Weights of a small multi-label audio tagger.
Model: arch vit, norm layernorm, activation swiglu, patch size [16, 4], width 384.
Training: adamw at rate 0.001, 11900 steps, batches of 64.
Data: trained on synthesized solo parts of chorales (CocoChorales), 39062 training examples.
Rows from block 13 of a small multi-label audio tagger, named by matrix and row number. Rows with one number belong to one neuron. Each number is 128 + 32 x the weight over its row's rms, rounded and kept within 0 to 255. All counts start at 0. Numbers have three digits each.
After each neuron's rows are labels from the 100 clips, of 14976, where the neuron reaches its largest size: "responds to" is what is common among them; "lies over" is the class under the peak. Only what is clearly more common there than usual is listed. The data: synthesized solo parts of chorales (CocoChorales).
# gate: MLP gate (model.blocks.13.mlp.gate.weight, 1024x384), inputs 0-95
# fc1: MLP up (model.blocks.13.mlp.fc1.weight, 1024x384), inputs 0-95
# fc2: MLP down (model.blocks.13.mlp.fc2.weight, 384x1024, transposed), outputs 0-95

gate.209:122119149181069066155069090150161119102128113161160150125128148177139209158143166171132115095096093119140147191089154121097111127066160140215142161094108149186167097156084068103072171182120084130112152121158169173118111172112117153081135131099120112165141102112131114159150140137122120144
fc1.209:153092160137111135079153125112129111169139090105158131110132111140133097134178116118168142153138128138227156172170142109081119141095168175160148135139131160125080139070204126147177170080161147072153125101133092132116226111095154158099131148078093153092074116037125162102110133159135209203
fc2.209:150123130128238189105123137110131155116123160130128061138148023052138121133060150164114141126126166097115144096124123139116132120175118131227137121187130131122139167146119229113160116139138147112131057112118136118108108119152191142131111113141116139125144120151127114193133133136099130091
responds to: note C#5; note C5; note D#5; oboe
lies over: C#5

gate.640:178119141133164197167074170169098083166126075084146132117176178152096088140129169138126099045131132093134128124151134113093182135100121105170166164138127109148080124090120134115100143102139099106176103171147159130085113166170135094122130155109166189106163159129128141185116157144148181148
fc1.640:109052140135159045149066070128148159055108158128162135133131109153164163115140117126174126153181145138116139174127137115156108100123124156108142184105106126148147076118171086183115104122195065118127103129184140170134127121093144159094147144167165122154102139143130164045141154090131101131
fc2.640:164115121201188154133164132118096097115092137128131113182112088101114109092111101165114097099107099142095115138135157137127148141180153114128127142148136139097097114104124194109112166124166152119134128161060146103074119099100136109157151118137127085115087192112118128143129145138198172054
responds to: note A#3; note D#4; tuba; note D#3
lies over: A#3

gate.450:168124137139036173087143093127102119123154124087091102132145154142114147121169147116068120196134137211234152070161203118101154103183154230141114134142120115098072127124076183111122172071113068177169088104185141085169130160101186126085109120172119124137124154109106179238139124144137166126
fc1.450:104117163114074130155122139145115160158071191135021141109166144145148164072103093132118138133085123157145142158184149094166137151119160153029131163116139106109105143175155150160106078148118094102158152097080102119178158128145113204163142103136080083117146088081189140126129155117124092125
fc2.450:129095120108068061124141120162127139119141127123132115111204068141126117157152142096130126106204120132134126129138127123117108125139121130139146058127129141147156130086152116146142156106121128104117157143092159125165160148137125138095067148115093157132121105112141142112124133177103154199
responds to: note C#5; trumpet; note D#4; note C#4
lies over: C#5

gate.754:109078114158022131129122062128125074152131132133136155125126142154146118129159146158116135120134117181142195179121152141153128142134078102180126113132118165128134135153153093108146139130112047129161136133202173116139160104089157134116098183116114149134123085135140118123147110147132133131
fc1.754:114066083160127117125070100161149116181121141153181182113117067110116118100187127146146129141138131195123158122155125153142099105125129144211132161141126133112062100071223152132134143130152090072133050062225076132106206124088206095130133141115071160151120155164114157127097170147138181176
fc2.754:180115128083190219102112148094127125115118123129120110141158162093148160132085089135121122133128107125137104093122127139117130124135157129082088157115117140134117122121098117139197154073140134135115193133046188109150111184171073148112119105127148143086130117114118134179143121121116096052
responds to: note C#5; oboe; note B4
lies over: C#5

gate.371:167055108204094071106118098086133118199131128186038117146136083191172153103146133131165116118147124181182203127177125125156087141121156163153126140112090130132106143152092101130140107162146077165137168118164145134148153125076093177062135147163153120167098071138158143074123154134123130113
fc1.371:141131147159141103131119140162129078107133129095141155087156162164121095155189123118072122094125134082157072178082178122084121097116140109205156179123143138110078106053177108109108160174171124096134122124158115141109143122111128097118134160130128115143102167093121134142112137154146216216
fc2.371:163099139168214213118161134152122115121126118127140119122137103116127112139178149087116122098143161126144123117127141133132165118176142119255130107181127114133131135055103253085083179145141143109135015120143150082133122142144139101139133123136135149140139183130140118167121119126081155146
responds to: note C#5; oboe
lies over: C#5

gate.459:081132172157114063121134168125110100160121155108096111126155179152194132175109108114085112192089146149126153124128046114151116160115169125111140154149191136110182163146000079168070161173108064142129130096131138146188131097167086140110120071089095109164097107144148151151139094164133135143
fc1.459:149093069153114166089118110103081073118185145113173112130089170170128170133132134113097112234119148095159201092109090144112133103160154105171087163139153118076080168124033080133092194092096056129152106128220193136129147087078132106102129102092116081181078159180139142068164101175161118086
fc2.459:069085122154080022148134150100139138119109131137152109148136059142143118033116059189138137138146109139107118154117131127120116140073146121026116206107143112134131067145151121123082073101125127114133143104077080137057111187145114146132125131144105100138128124149146130161107163127113170167
responds to: note C#4; note G#3; note D#4
lies over: G#3

gate.253:151139188131121138099145180135105038124123123131118098137182158140173125144088101121145086159107095165108167121120120124100103142133165147118130125157195073104120134102080125147137142084132090108158084080112120117103096151117167164123086083122108214110112130151200126137183117183183171107
fc1.253:132156135134059121141162141124127098107159094140103145127146097084060090141102115168159135087094146105074113141140143160087124131108110126148153160122147130115124091100122106073129144165140128089126110112187137148117168079115129087126178127097098149175170159107125126092109194158159130142
fc2.253:083149118111122117127124127119148162126140129088152214081104109038095117103156083198136150117139191118153123171113117150104084094111138132105151133128089182150162165077136088076143076105129131108127076133116130100158123119161107135102142132134142066136127131102111105152102131122088111120
responds to: note D#4; trombone; note F4; instrument: tuba
lies over: D#4

gate.260:063098115133113190107182136166197126144121093142125117115133142125094065116077108075171166126119086140079089101143113106149123157190138134133174095122188112177106066099208152155139124158178126142049130126124145152126107181160152164135132140153088197130150109131109099115099142143100149169
fc1.260:185110142085139151221078150087071135170125141127108118134125159130121136127199125154094103108147128197142096129133161106124177151108173154104072145113054191095184171162110099134118125027099165118211145143168100094151154107105065130142098159105129132109102126121164120107133170119100103133
fc2.260:099160120141228120179084126172142147132115159157122143184126212149147124142081206221130105111120123097099133111122131104112123161123106136185131127134144085139127087133110127119069127153103134123123158133179076170099108121124155090136097144121119121127174132155107131176134096130205116192
responds to: note C#4; note D4; note B3; tuba
lies over: C#4; D4

gate.8:168142127104024087193156168121123102140168144155065158142131097166145110138146086140147132123123133107113106124117070158194158114146068138129104141126117155063179115172040114094128127164151140220158106114169113087102144130143071135131137161109128102158093118153144117062115168092117089131
fc1.8:069167072163139081123111117076149150116136159136061139132099119075070160135125159120131135117074164112159146140090196117107075143106134158132100121118090149113098104148086151096167082171073110065136115105107150130164122134129099084181139119142143099180196154090100142148124125127150110128
fc2.8:118110132118094110097130133145115108119139101124151110158159152166129124149199164042134135123164135198159129104127152119124188151159128129095133102138126122139108127124149200150139144097128128104143047118191068120138125116117162139073061104117106210154136152111147153135133163135161169133
responds to: note D#4; trombone; note F4; note F#4
lies over: D#4

gate.90:172100111160168175072203085087109139106141178134104112152106085116135107113114145089087141133118129175111157074129145158173130104124038108081053076165094142080099130109105218117165165201096095195168145136162213135147138129077146095113105119102136140114172104140103116131159089164127115117
fc1.90:166117138118107172112194153093140153116142138092105124120140070114104105125119094068090112150134111163055096150113148108197140070138176146085107101106147129158108128098036209128155118169127079163176070146126075148157124134093073140103160095127184138113115141130112163178147117119135098115
fc2.90:149128109169114103142079148120122142138122154122136149088062117124108131072168115178128140083124127082154126122149122144111117138199129103175131215130096171154115110106156116084079128144140123130128138131100176140143117097123098129200114154138120109130125096125126128086110136089052070158
responds to: note D#4; note C#4; viola
lies over: C#4

gate.275:131128129077112116050152091168157086151127110128103101154127078186177131184125128134088123158103089118131176140124127103156063122114055153127144126153168105075117145159094137120126124091114119187171154117092127206167097190096130163106110106118099166093109089141159172196123093168140155091
fc1.275:142146135070117085111122082145105116138162121083120153158084093148129130169173139135081141143183122090147123185154140133136085131069090153101150150112105201133129053149096101055103106139117164180146141140169142151204154172113124077111151149117123112090157126148121146157149140129136101134
fc2.275:105109119091198149119104130085136171113155125110163201095124130080114156036154071105110129125102091133114118160138131130129129129129136141173139169108091155179134067094124092118142114099152128101115083114156144109110139116122110119166156121130165106138115125123121114110140120115139160190
responds to: note D#4; clarinet; note F4
lies over: D#4

gate.192:082142133169096076131105142138139132199110138121122124091120123144144079096113142135105116136164111175133122199158129109068079122128107126167116143151096152123079152128166126151167138159092093078164095160088126158075092142100133134176101197146141128179119135143159137137102070141134213135
fc1.192:126105106151075097109160118135132084170179152137067119125103100122129080167200101098125138150156158167122138051119094129177138104141158094160119075105125138053102131166172145160091126198136208181122117132206076117133167133144107139110133145122046126222130087126110122070106139139132103170
fc2.192:156105121166255085133105139126112123130105157131110119137103126023132135091115117148108111108144176128157130094117129143127141119065139136158120158119098110119138119122117075158115103102118124165131163107201062131180121142149079140110145120123140130135177117130106135127129115146093099147
responds to: note C#5; note A#4; saxophone; note B4
lies over: C#5

gate.382:105143084184029164107120134168090161138111127158123123151126151128146092086099157091107144126094125104107139084134144153136141143177063148065121105198162121097078172095132181104138147143182107164053160149095134110115156090088159123209110131147090148051146134112100122113137106125155181119
fc1.382:095130149067120182156187124114153120098144138115143120133153198104115113162113139101126086124139137136195119088063142114120147117117217128162116107092085089118128101115111132150193142098115085124173143140146147124136100108164095061068148105183176141147120135126138101146146124183097105094
fc2.382:072139129162179160154144133160105112123118160128110103134141179146157091110115168082095121109113166073102147090134137145115181089147124128108167096129155081128090128089153078116125114114146132157114140115173094116171154050125120124150112116133146121129143117111107124154126097159139100190
responds to: note A#3; note G#3; note C5; note F#3
lies over: C5; A#3

gate.539:077093138118107217114150131148132120112122007107147098106179171135098141121115126151107122139141080178130067128139139150109086116170081073102138069172142084133138154048088159100138218104161124128089140123097201070089078160129087095169109140126122143133127179118187118175156164132122144082
fc1.539:128165144079153199161120085137127168055132098110161122134107198148096104159146127148182142100148100186146109133120124122126080092132063084094113077112146119150173111145194103118152154076157130078108163122074164127083118163152093105157133158050153181098149110065159110137168127101113105095
fc2.539:189132143183104093133093132125130153131126142134122167103141160187124149071186189139144130107131105143161128136146136106143110132018146122105109217048077196166132109144143059142160178110104104136120230136128088149192117160135130122107093108121141055131107108102135145115135134094000111109
responds to: note A#3; bassoon; note F3; note C4
lies over: A#3; C4

gate.460:147101102114143178085097101169136142200135097170098123132087128132140118152174144161105118147192098188151066093129117107132156106119056157149133089135125152107080135143168156107133177098140130175128094125134108131145128120160090144117123169133111190152115073119128141039095152098091135158
fc1.460:113115136209089098179097164130073135066098188072100117108157137143096111088118147149122109115104165121160155127132163170111137145162116132110141188113121126154125156073128100130120096138154139081150145154177168105128136116093149104084112146139136050085094231117142112152153138156154153127
fc2.460:177114134106255216162128151174129127137142152127144152141185140130136107116119112133128112113126066068088147076135120122109208151109127149165170161131186115141105153114120145120082139160116111148126136138196142131119152062098145143063144121121121172121144125157127120086143127137105126210
responds to: note C#5; note D5; note B4; note C4
lies over: silence

gate.710:187109146142041151082132193166124064123078110156142120131191137178190141093122087136115115154101111156136161142144093128114107129143128097116114142167175072107104123121126104130118124090145125107121114080115154111090096167130160160117102129112107176118097116173164132135175112171178175117
fc1.710:146177130105058129144145155132149109129138139140136198112136073085106128109081101152143137092094155080110093186106114157094136165104163137185145174119141131144136099140121092079137077136137147067154118069147111110092172099145111143113173144106115083133112149109113110176122129130157132141
fc2.710:169149141149146097147109137128137146148125134129123167125116095044123142125138170189136125113130155146170111181134116143110098122117162129125116133128087177153154118158106120069127102112130120129133152141162120122236129131155068125143124127127133090124102122094103117129113108087044079157
responds to: note D#4; clarinet; note F4
lies over: D#4

gate.5:109102081176042103151057103139165100149140097205129123092162134188113181145169147147162092126114082157115129187116131088081096165122131156151119142101141133115122126116137134132141145098104094077155136092173152173158131157103154146139098172095113165169127119127140135124155152153122162144
fc1.5:107113147093111119089180133139080091159121124072136130144162170158108110150123162110141105137142129169124207172124110123111130157104185171123161131115076123116105131095143120128182110108132101123170145077198108108197172104120108094063128117146088107100088134106131147100118128121156162114
fc2.5:090127125124247125122156104093144139119151182144169204135147076068150155159119129104100121147149146137115135129109143169141107111098114131157138139157173124102139150176107195122119120135115169115138078084180085151170147159145177118122168095131126150125167111198126072118129092122096099098
responds to: note C#5; flute; note D4; note D#5
lies over: C#5