Rows from block 12 of a small multi-label audio tagger, named by matrix and row number. Rows with one number belong to one neuron. Each number is 128 + 32 x the weight over its row's rms, rounded and kept within 0 to 255. All counts start at 0. Numbers have three digits each.
Before each neuron's rows are labels from the 100 clips, of 14976, where the neuron reaches its largest size: "lies over" is the class under the peak. Only what is clearly more common there than usual is listed. The data: synthesized solo parts of chorales (CocoChorales).
# gate: MLP gate (model.blocks.12.mlp.gate.weight, 1024x384), inputs 0-95
# fc1: MLP up (model.blocks.12.mlp.fc1.weight, 1024x384), inputs 0-95
# fc2: MLP down (model.blocks.12.mlp.fc2.weight, 384x1024, transposed), outputs 0-95

lies over: F#4
gate.125:160107113148099139071122122112119107138146087143137147105132084142115149104165142115140132124189121140159060142153096154099124129152119139181149160135074159125115129096076124045099158167139075151134088120215181075164149099124117100102128180155120120171105158140103143108110208112102101130
fc1.125:169092131142117128063108084159165096202138090120151099115137117165148117089186137141124124177165121166120163124126103115125155132161127102178161146177144144098100178100127145115078192115149106141129117119206176081102123185105154140112111128120087125185075160163117142237107139147102162123
fc2.125:080124131129178139140118126050114149152135164100069121050113043105117117081124115128118138146101188131155121115155119159135129099143118118180153140147116164151106140138161131107109125120145109146123143098111171107128156098109080137146110118134161129092073093119121110144116149134123083099

lies over: D#5; F5
gate.745:116091166101121176102107097141155145151081103114169094137137138094146141153140119110149103111189128255090174085126133067170164109165142174111063079134087122129153171134205157169165139055144136124144165127101146108112104054131116136082078121122149154140124168107150140152109123113108166104
fc1.745:137143176123130139121134185114128079167101169106102119129150169191177143116116144136131108165077128109181148101120109139097106094119117129133159131158186071096093165137079135158092120106121072135134098075138114140125102166140144189115102111118080156097072085147128138208163073133166132120
fc2.745:134137134134061148110099130193146062138112127145116101168167174126144056140121103133119118145101091200100135100117124134127136136236171134195108069184170131107147137114121112123132137130111127145129095119156149127073108014132145187122066119140096210137136166156130135124159121118201147126

lies over: F#4
gate.604:134147126130152186121179133150126088168177089146157088148162168141137079153108141152095122149176102154076159084140123087101139123129076137174148090170141064103096171074129131111153139106105103136115099116113138118119139170167150116088105085082143166149100132120176143191101086127106209152
fc1.604:121082159110087085146085121117174106089058145103119165110123081146139177105159118118153115126109140104144140132094111158171145138134187187114122127097135139140160123152164140161112105132197131145148141140177088157116111071079137186121135186134117085062124102130090125112145136125139114135
fc2.604:147102162144127181126099130164130105120141126137168123234121185148120139182128136134145060122140118133124132096127108136122122118170163129045126046146214090130154101128109141132109145120145120133173085091137104111179091117151149052093133117121144154123201185129102138127151118139163138120

lies over: D#5
gate.663:122126125139127125104093184170116161137110148108141115165128098132159124139104202115132112143143134065159122170085151135095139110145052132196156099174096084174111156093041160113131126179183114138147136163079095115098102189168138108109132103117176120106106117148119132158156108109166167166
fc1.663:093136147122133096123142111116181139150156151139150102152143154086154105151130165130151137136162142255129108104117090136130180209153082145083105059136118079132115164150180151160184116130119144097132115100174156192112144111156165124100117129082091147157147179155113114086129111094103151151
fc2.663:066143160095046118147143117156132146145091091139134134160132198171153161141113153129128108139135108046140134175132151108125133123073186162091160121103114127110113161159127090151140124145156116121151112109000119123106108069087142124155100140087162113093123116047103128146163132121176126116

lies over: D#5
gate.235:133026074191089164091066075157119108059114120143124131172134104174118156093182148156142125120101112122132096106114173135166159127138082136122115129145142122121089153085110182126094148083202126148092134142182131128109130174085130104162123162123088111130127168134152122150122210119127170145
fc1.235:138159127172069154163145177079142141179112125090144095092105161091136079109112121165083103139114140152131152085134111128084177171131156158149127140079109122151114136087127117092170116146101029108219095150142167072165119105075110106121090120188165141119113135158123140102135104147128145109
fc2.235:073077143139237123124136155170141140127122150124091132105151108090120072146127121111147070121138134172127116148113145128127138103096139100242135086169141081117110129137103187174133124156111131110070096114146050127061139106180148144180129137161103185147086114149139104131136119124143165136

lies over: D#5
gate.109:093145086153008192141147134150106067133149071104110113113132147136109154142129161154134129105083069157112089112121093079153111139111150136116126113124118102126099173103094138122141154076109119148177124157185134124110157153152145080200102167134059095117123156143138099145127185120141175120
fc1.109:168124091102124112174102153105167143096085155143091114094143099202135156119092101141099155133133140109156117170107136134117095052114098150137122128108134128164173146180120056150172049037156099080074062158107121169115054167195112146128158131141158127142109083143175148106118119086085123125
fc2.109:108116140148118113109137119103125114098109087132113122153211155143122223098134121121109110123147121130124124101128116135125154137231114125066124075098132111115126135099128117129118210107157121130124117097134175139146108121126152081138075146122163072116235218107124163122148132157139131115

lies over: D#5
gate.566:153113130187047161144143182143143154146072149079134102109157130149150101118093139109163121137108093099094094161173118124080146153129152143116130220122127171187130118134079143101168141116210046119092117115078149114121101100111167123181152121175148110090127100135133126156125135112133140091
fc1.566:181056093106173173210100151129097119117130135138185116156079137092089163128123129156156127116115123121039154167160168147158169145129225153124137182126144182193114133121122097116102160104216070146096131147153177037097160121137106154147148120136168127090096172103133121077137206140145103076
fc2.566:149148135097085111128145118077133135091120184138057141107044082131118199145124134122121097107121154131135112128123130149161107109145175140154116078096114169116144148141147203122142153103128155118139136189077068123147119233134083127167090126109137173124059106049145081119128139096120042091

lies over: F#4
gate.462:129114129142191203165103161096079086106143158163130113156133100150151141143120085156073090155119078119096088100101052084146181146156184098097096103124130151083147158143147107164123105013105157139158185133154150138114116123077083121145116139097100067146093132190157087173115104144137102086
fc1.462:155136183059177175186158118179121116195099079134134135142089133103131109162158154205108111081132099128110122146184155135163120163100139133123135119146174125164099115162203146122117119063195144181143202117092122132126115151158142187098134174149103181059123111076170128183125116102108131141
fc2.462:178164113161204136145121123138129156126123146167131137235067187118128112181140120123146136141180106209120127089104138117155147172178195162098126078150158183125136135177127126138145098126134128152128143154100111134145126076124155134142094146097117241129205102058124127181157116131090128149

lies over: C4
gate.293:178143165092113104120139122098150122121100051104097099127165093210153131181115091117160132162116114137159133147113083100108180095142073129079143064160162099107169137124096144151079144071127111083131119119081147115098067152149127180139108145099083124108102099159191144206145163141128140102
fc1.293:169144139101000107131121137091161131106129114121123140130121067135081128173142119103151124107162102151150058188131094130090125143112122115090130100126112174147188106126107111085121114163124177088160136156136120136144135150162088044073151153074138065148137150078147133089154222112102116106
fc2.293:124136116154202112137112136092133182149125163130172157117068065088097100094145123135133132136158131207142112166157121140130119095110161104138113115095083199145136098109122143105103139144144119103130095142195098104164140136133126096138150118127146154142163194114112125156141130101090097100

lies over: G3
gate.342:126152129115043099085119120128131121159125155135084137135125150158185109128148160156078106168111116083150199123097156131101099119112084199163116140132126077059113160129122133099113102115121117127179146127086114181155102133107134120131113138128142136080128069132153154117124068136171187177
fc1.342:119140149107169124153103106120089107141131162162096171146099092131106150120147164168093127070085126048138118144165164190081068118096123141134128149122080168109110110129149137069119137126123175141173155156108129155174150154041082045142139177118175087101155123063139138141105150127138096119
fc2.342:128147098097229156110129114084145175127106156148132124072115028066092138088143095111143158108110188129129114123131163140144111098213126111063074096161099145155123081109138152121149085134144159121084110151164160132128116189115126126178115135192134154147149145153136134171100141078088118089

lies over: F#4
gate.725:127100125154182129152062126172095164122136175150174124164124135125106135083135149118129112101129148126085102083151191148159213128159075112126116161133140135103182104136082164145069078150162093090086110100186156070103091127124090053162103138161100152137121179154101096168139150108147104090
fc1.725:182110121148112089144080095133163178150144180143113124091103154123115100116193134136124114149183147255171176121139164100086164099094117170142099149132100177129107122142146159095100128181062056117155103136176083096106160120169179169090119130130166184123152093094117138110132108080136150159
fc2.725:098077132148225181129122157063110127135132137123124118103122121172147133185125113126128104150133085115113141121130113134122156133183149130033161108123142150136145167126089108172116113107176125133116129107126113123197117108142081150094178110140149184121049091112130117137109116146109136135

lies over: F#4
gate.695:167189117136088186108143188131093085126145129147182058127171185158093088096122089150092123170190099191122079075166128113083081105118100141114152149152146083138110134070146098097144118072108130126113115113141120105089098156178115118099095095091132155168109157104180142209125123120114147119
fc1.695:167089146108078071179127082123156135084071159106089106128087101170150115157173115148185116121099149138090072151092152157158131137172142140116127113103144166121150082202120145162105173150199161185127142149154104176132121072118113176127124141130116156051121071122110157078155141115161109122
fc2.695:169142156170201193154102142192141136146124140135162124183099200183115107179116133136140109126188124145111110138130118166132119093151129115105111075165171148150149144124127157098138165109129131149173084117142115133132126190148157073097180123098109156129177176121137094138136127127182082113

lies over: C4
gate.325:115134172119086141207074151152126152063135108090123152125135166178109092087096102090154139108086145116069193125114098136125109096119196084128108131123164102173162098132165041195102134109147133112171148163073095128041153081141140172124135141090149131118151112096141158033130150136174098131
fc1.325:146115190115139150215029144104148130072069130102136163138101037101105126104104139100177103108099117102075139129117166124198176096111165139136105176084145188179188089159110106189097071159162120117140201145114137154050136088171123190112141128128171116130127118173125138100164180092144119142
fc2.325:149100144159180166137145141104134199128125133129144126163067089082123110171115132111150090127158139133115147143139146137147145114166163116144091106118145149142132134125096131139126078136146103101133141140058066108061104054167133131142186121150166217140151199111130137145165141102145152084

lies over: D#5
gate.202:126060119195174164104097155110136102178127111191164113153145129125083168138150143149176132163141093164086188128183084120104131141148209129157108150139090130075112154162055181114142192158135158185099170156185138091132165157136182121125126132154070122215117128162142118117108143119141103158
fc1.202:130109133055139153134128076068162168159098135105127132112151120092141109095134129040150152092202106187205084107132148137157164132090132130168096083108106111107153143114200127105166101155110193085109038121155114101155111176181112114107127125106141121140123103165126147079152178120064117173
fc2.202:124129132113148141124150094148126121145126083132121116134071090074085029149128136141119159125132076144102134129126143084127155127106062122138108085121160146122105126120138203120132125141170141151133146203096185122164170123124156168112131151163109183121118045124120150121127124157077133156

lies over: G3
gate.155:128077118128100136164156171125150121184080150113078097162154087123111128072094119122152113132066150143061065111149144151137162131131092097044111105158122100073073129125083166103134119145109118150124113105134184078114117108164110115177121088151172119138168174170117115129103161114134112081
fc1.155:124165158105101109147163149198140108179119111168139104141183118129097138156111134100131114093112118013058140093133105135119183198148137194142151131143164098158137142135150168131178177143145138127123115147078160102120130152085216152153100117140111162060106135103138162060110161154091124119
fc2.155:091180121141164105069136125163093073127134085139164104122119129160111127150125125143121159147054121100098140100115144115130105184182103124196126168221156130084095102153106193130143129135128128141114139094115150151090131065096182127228057128164100100103162153149136118175069136139102177115

lies over: G3; A4
gate.59:146144165093073120096155085149093085141152123123097104153133120180194121165096108107108117165056128108134170087083123106148099091164056100129106086148175048046093144128161111170108098071127114121181090076100142134135104148117153152096124143092121152095126111164119133188125114163152102104
fc1.59:157141105107083078128150054111065146102170152087103117128091075189084092111102101114074160145133121090165061163148151149131115107126075098129146168088117143109112088113151085084133125159140185156158113154141127143168136181099148139124169176089139059084162106137089111102113184136114066115
fc2.59:096158131140245057151094170140138186140139106108154157099062128122112136117122149135113157146151149133120105176110116131125115155114129127122146152203116205151164147121128144103128118148148121101126114163152138119149149193116143103193163134162113067137115159094123126185029149123088142113

lies over: F#4
gate.292:086172126111105158128120142098101080136134120136153104121144125120105137081114133165094091121140118169101138136141176137083155167098149173142093157131133104089138168166068107129139121080092104145106104125121158089125102112162113127088116093121161136136110195131182128079162075122117160075
fc1.292:113195129146205153133152146135112139180119091163117114108124122128138098120145123142106165123163138130091075142149148098104191132118084102106080110137141164115127165139097168120124175137040201146116143159050148109097096155120071147169097099097133171101118109135143116166143132123129118133
fc2.292:132187133120159121161109137102131141147139069147106116192073109138119140105143109139119116141164097066138114115134150127120138138154104150156111158161120144087095149167176199103117106146134138138136189151022139138130137063106131145187094149082199117122125144135161125146167139104142177160

lies over: F#4
gate.675:079090081152039061106062126147137076118091126147102125147131208127148183144146159189115119137130126129175123146088086148108117160149106167154132174122103126107166113190086089165123098141164087132133245097166143135150141099115168137104119149124080104136123105137108125069128088103164122131
fc1.675:156152145176143187175158103169105139091096095135098116142170133135133064086074143093137192074178138138106201146143173139108113115059141092137113114099133128095091130120128129117100114187084102121137104143141095148177129125150194202069148084108134111140202127121108131164137118180104194125
fc2.675:080162100212133191177128122123127126134107141140140122157111142070096069134141116141136119121165148255158112117159140139111097146144120102191125057127115158128124086126100190100135115130107124120138165119167145127147129150129159089184132126161154144154218176170139120133094120126106158165

lies over: G3
gate.746:164116158080063155098137148095145050135105151131104083149165143171207138103113126098130084175063114075142144146081075116119137136114113145128109125139174104046123157148091086143117144091116098117162113075116158128079105135102128159121090116128144153115090148174152132106169099121138173087
fc1.746:120159183169196125130163156180133163198107116125142119120153184120140175155133161133089127098147137183127171084145122102143128102135135153141104074118144088142113150149191166160168122080141113123097154130122119128136102126192142142139072098113120191152142093089090151138092089149082150195
fc2.746:082120105153106139100155152147114050142114105164131117149162101147133086103138160133119126096143097196131160132130102122113093131196111087143117097157153078065082115140120149156176122152147119133114106087128090139120120082140187146153058122154137182124164096134118128131126121157144218155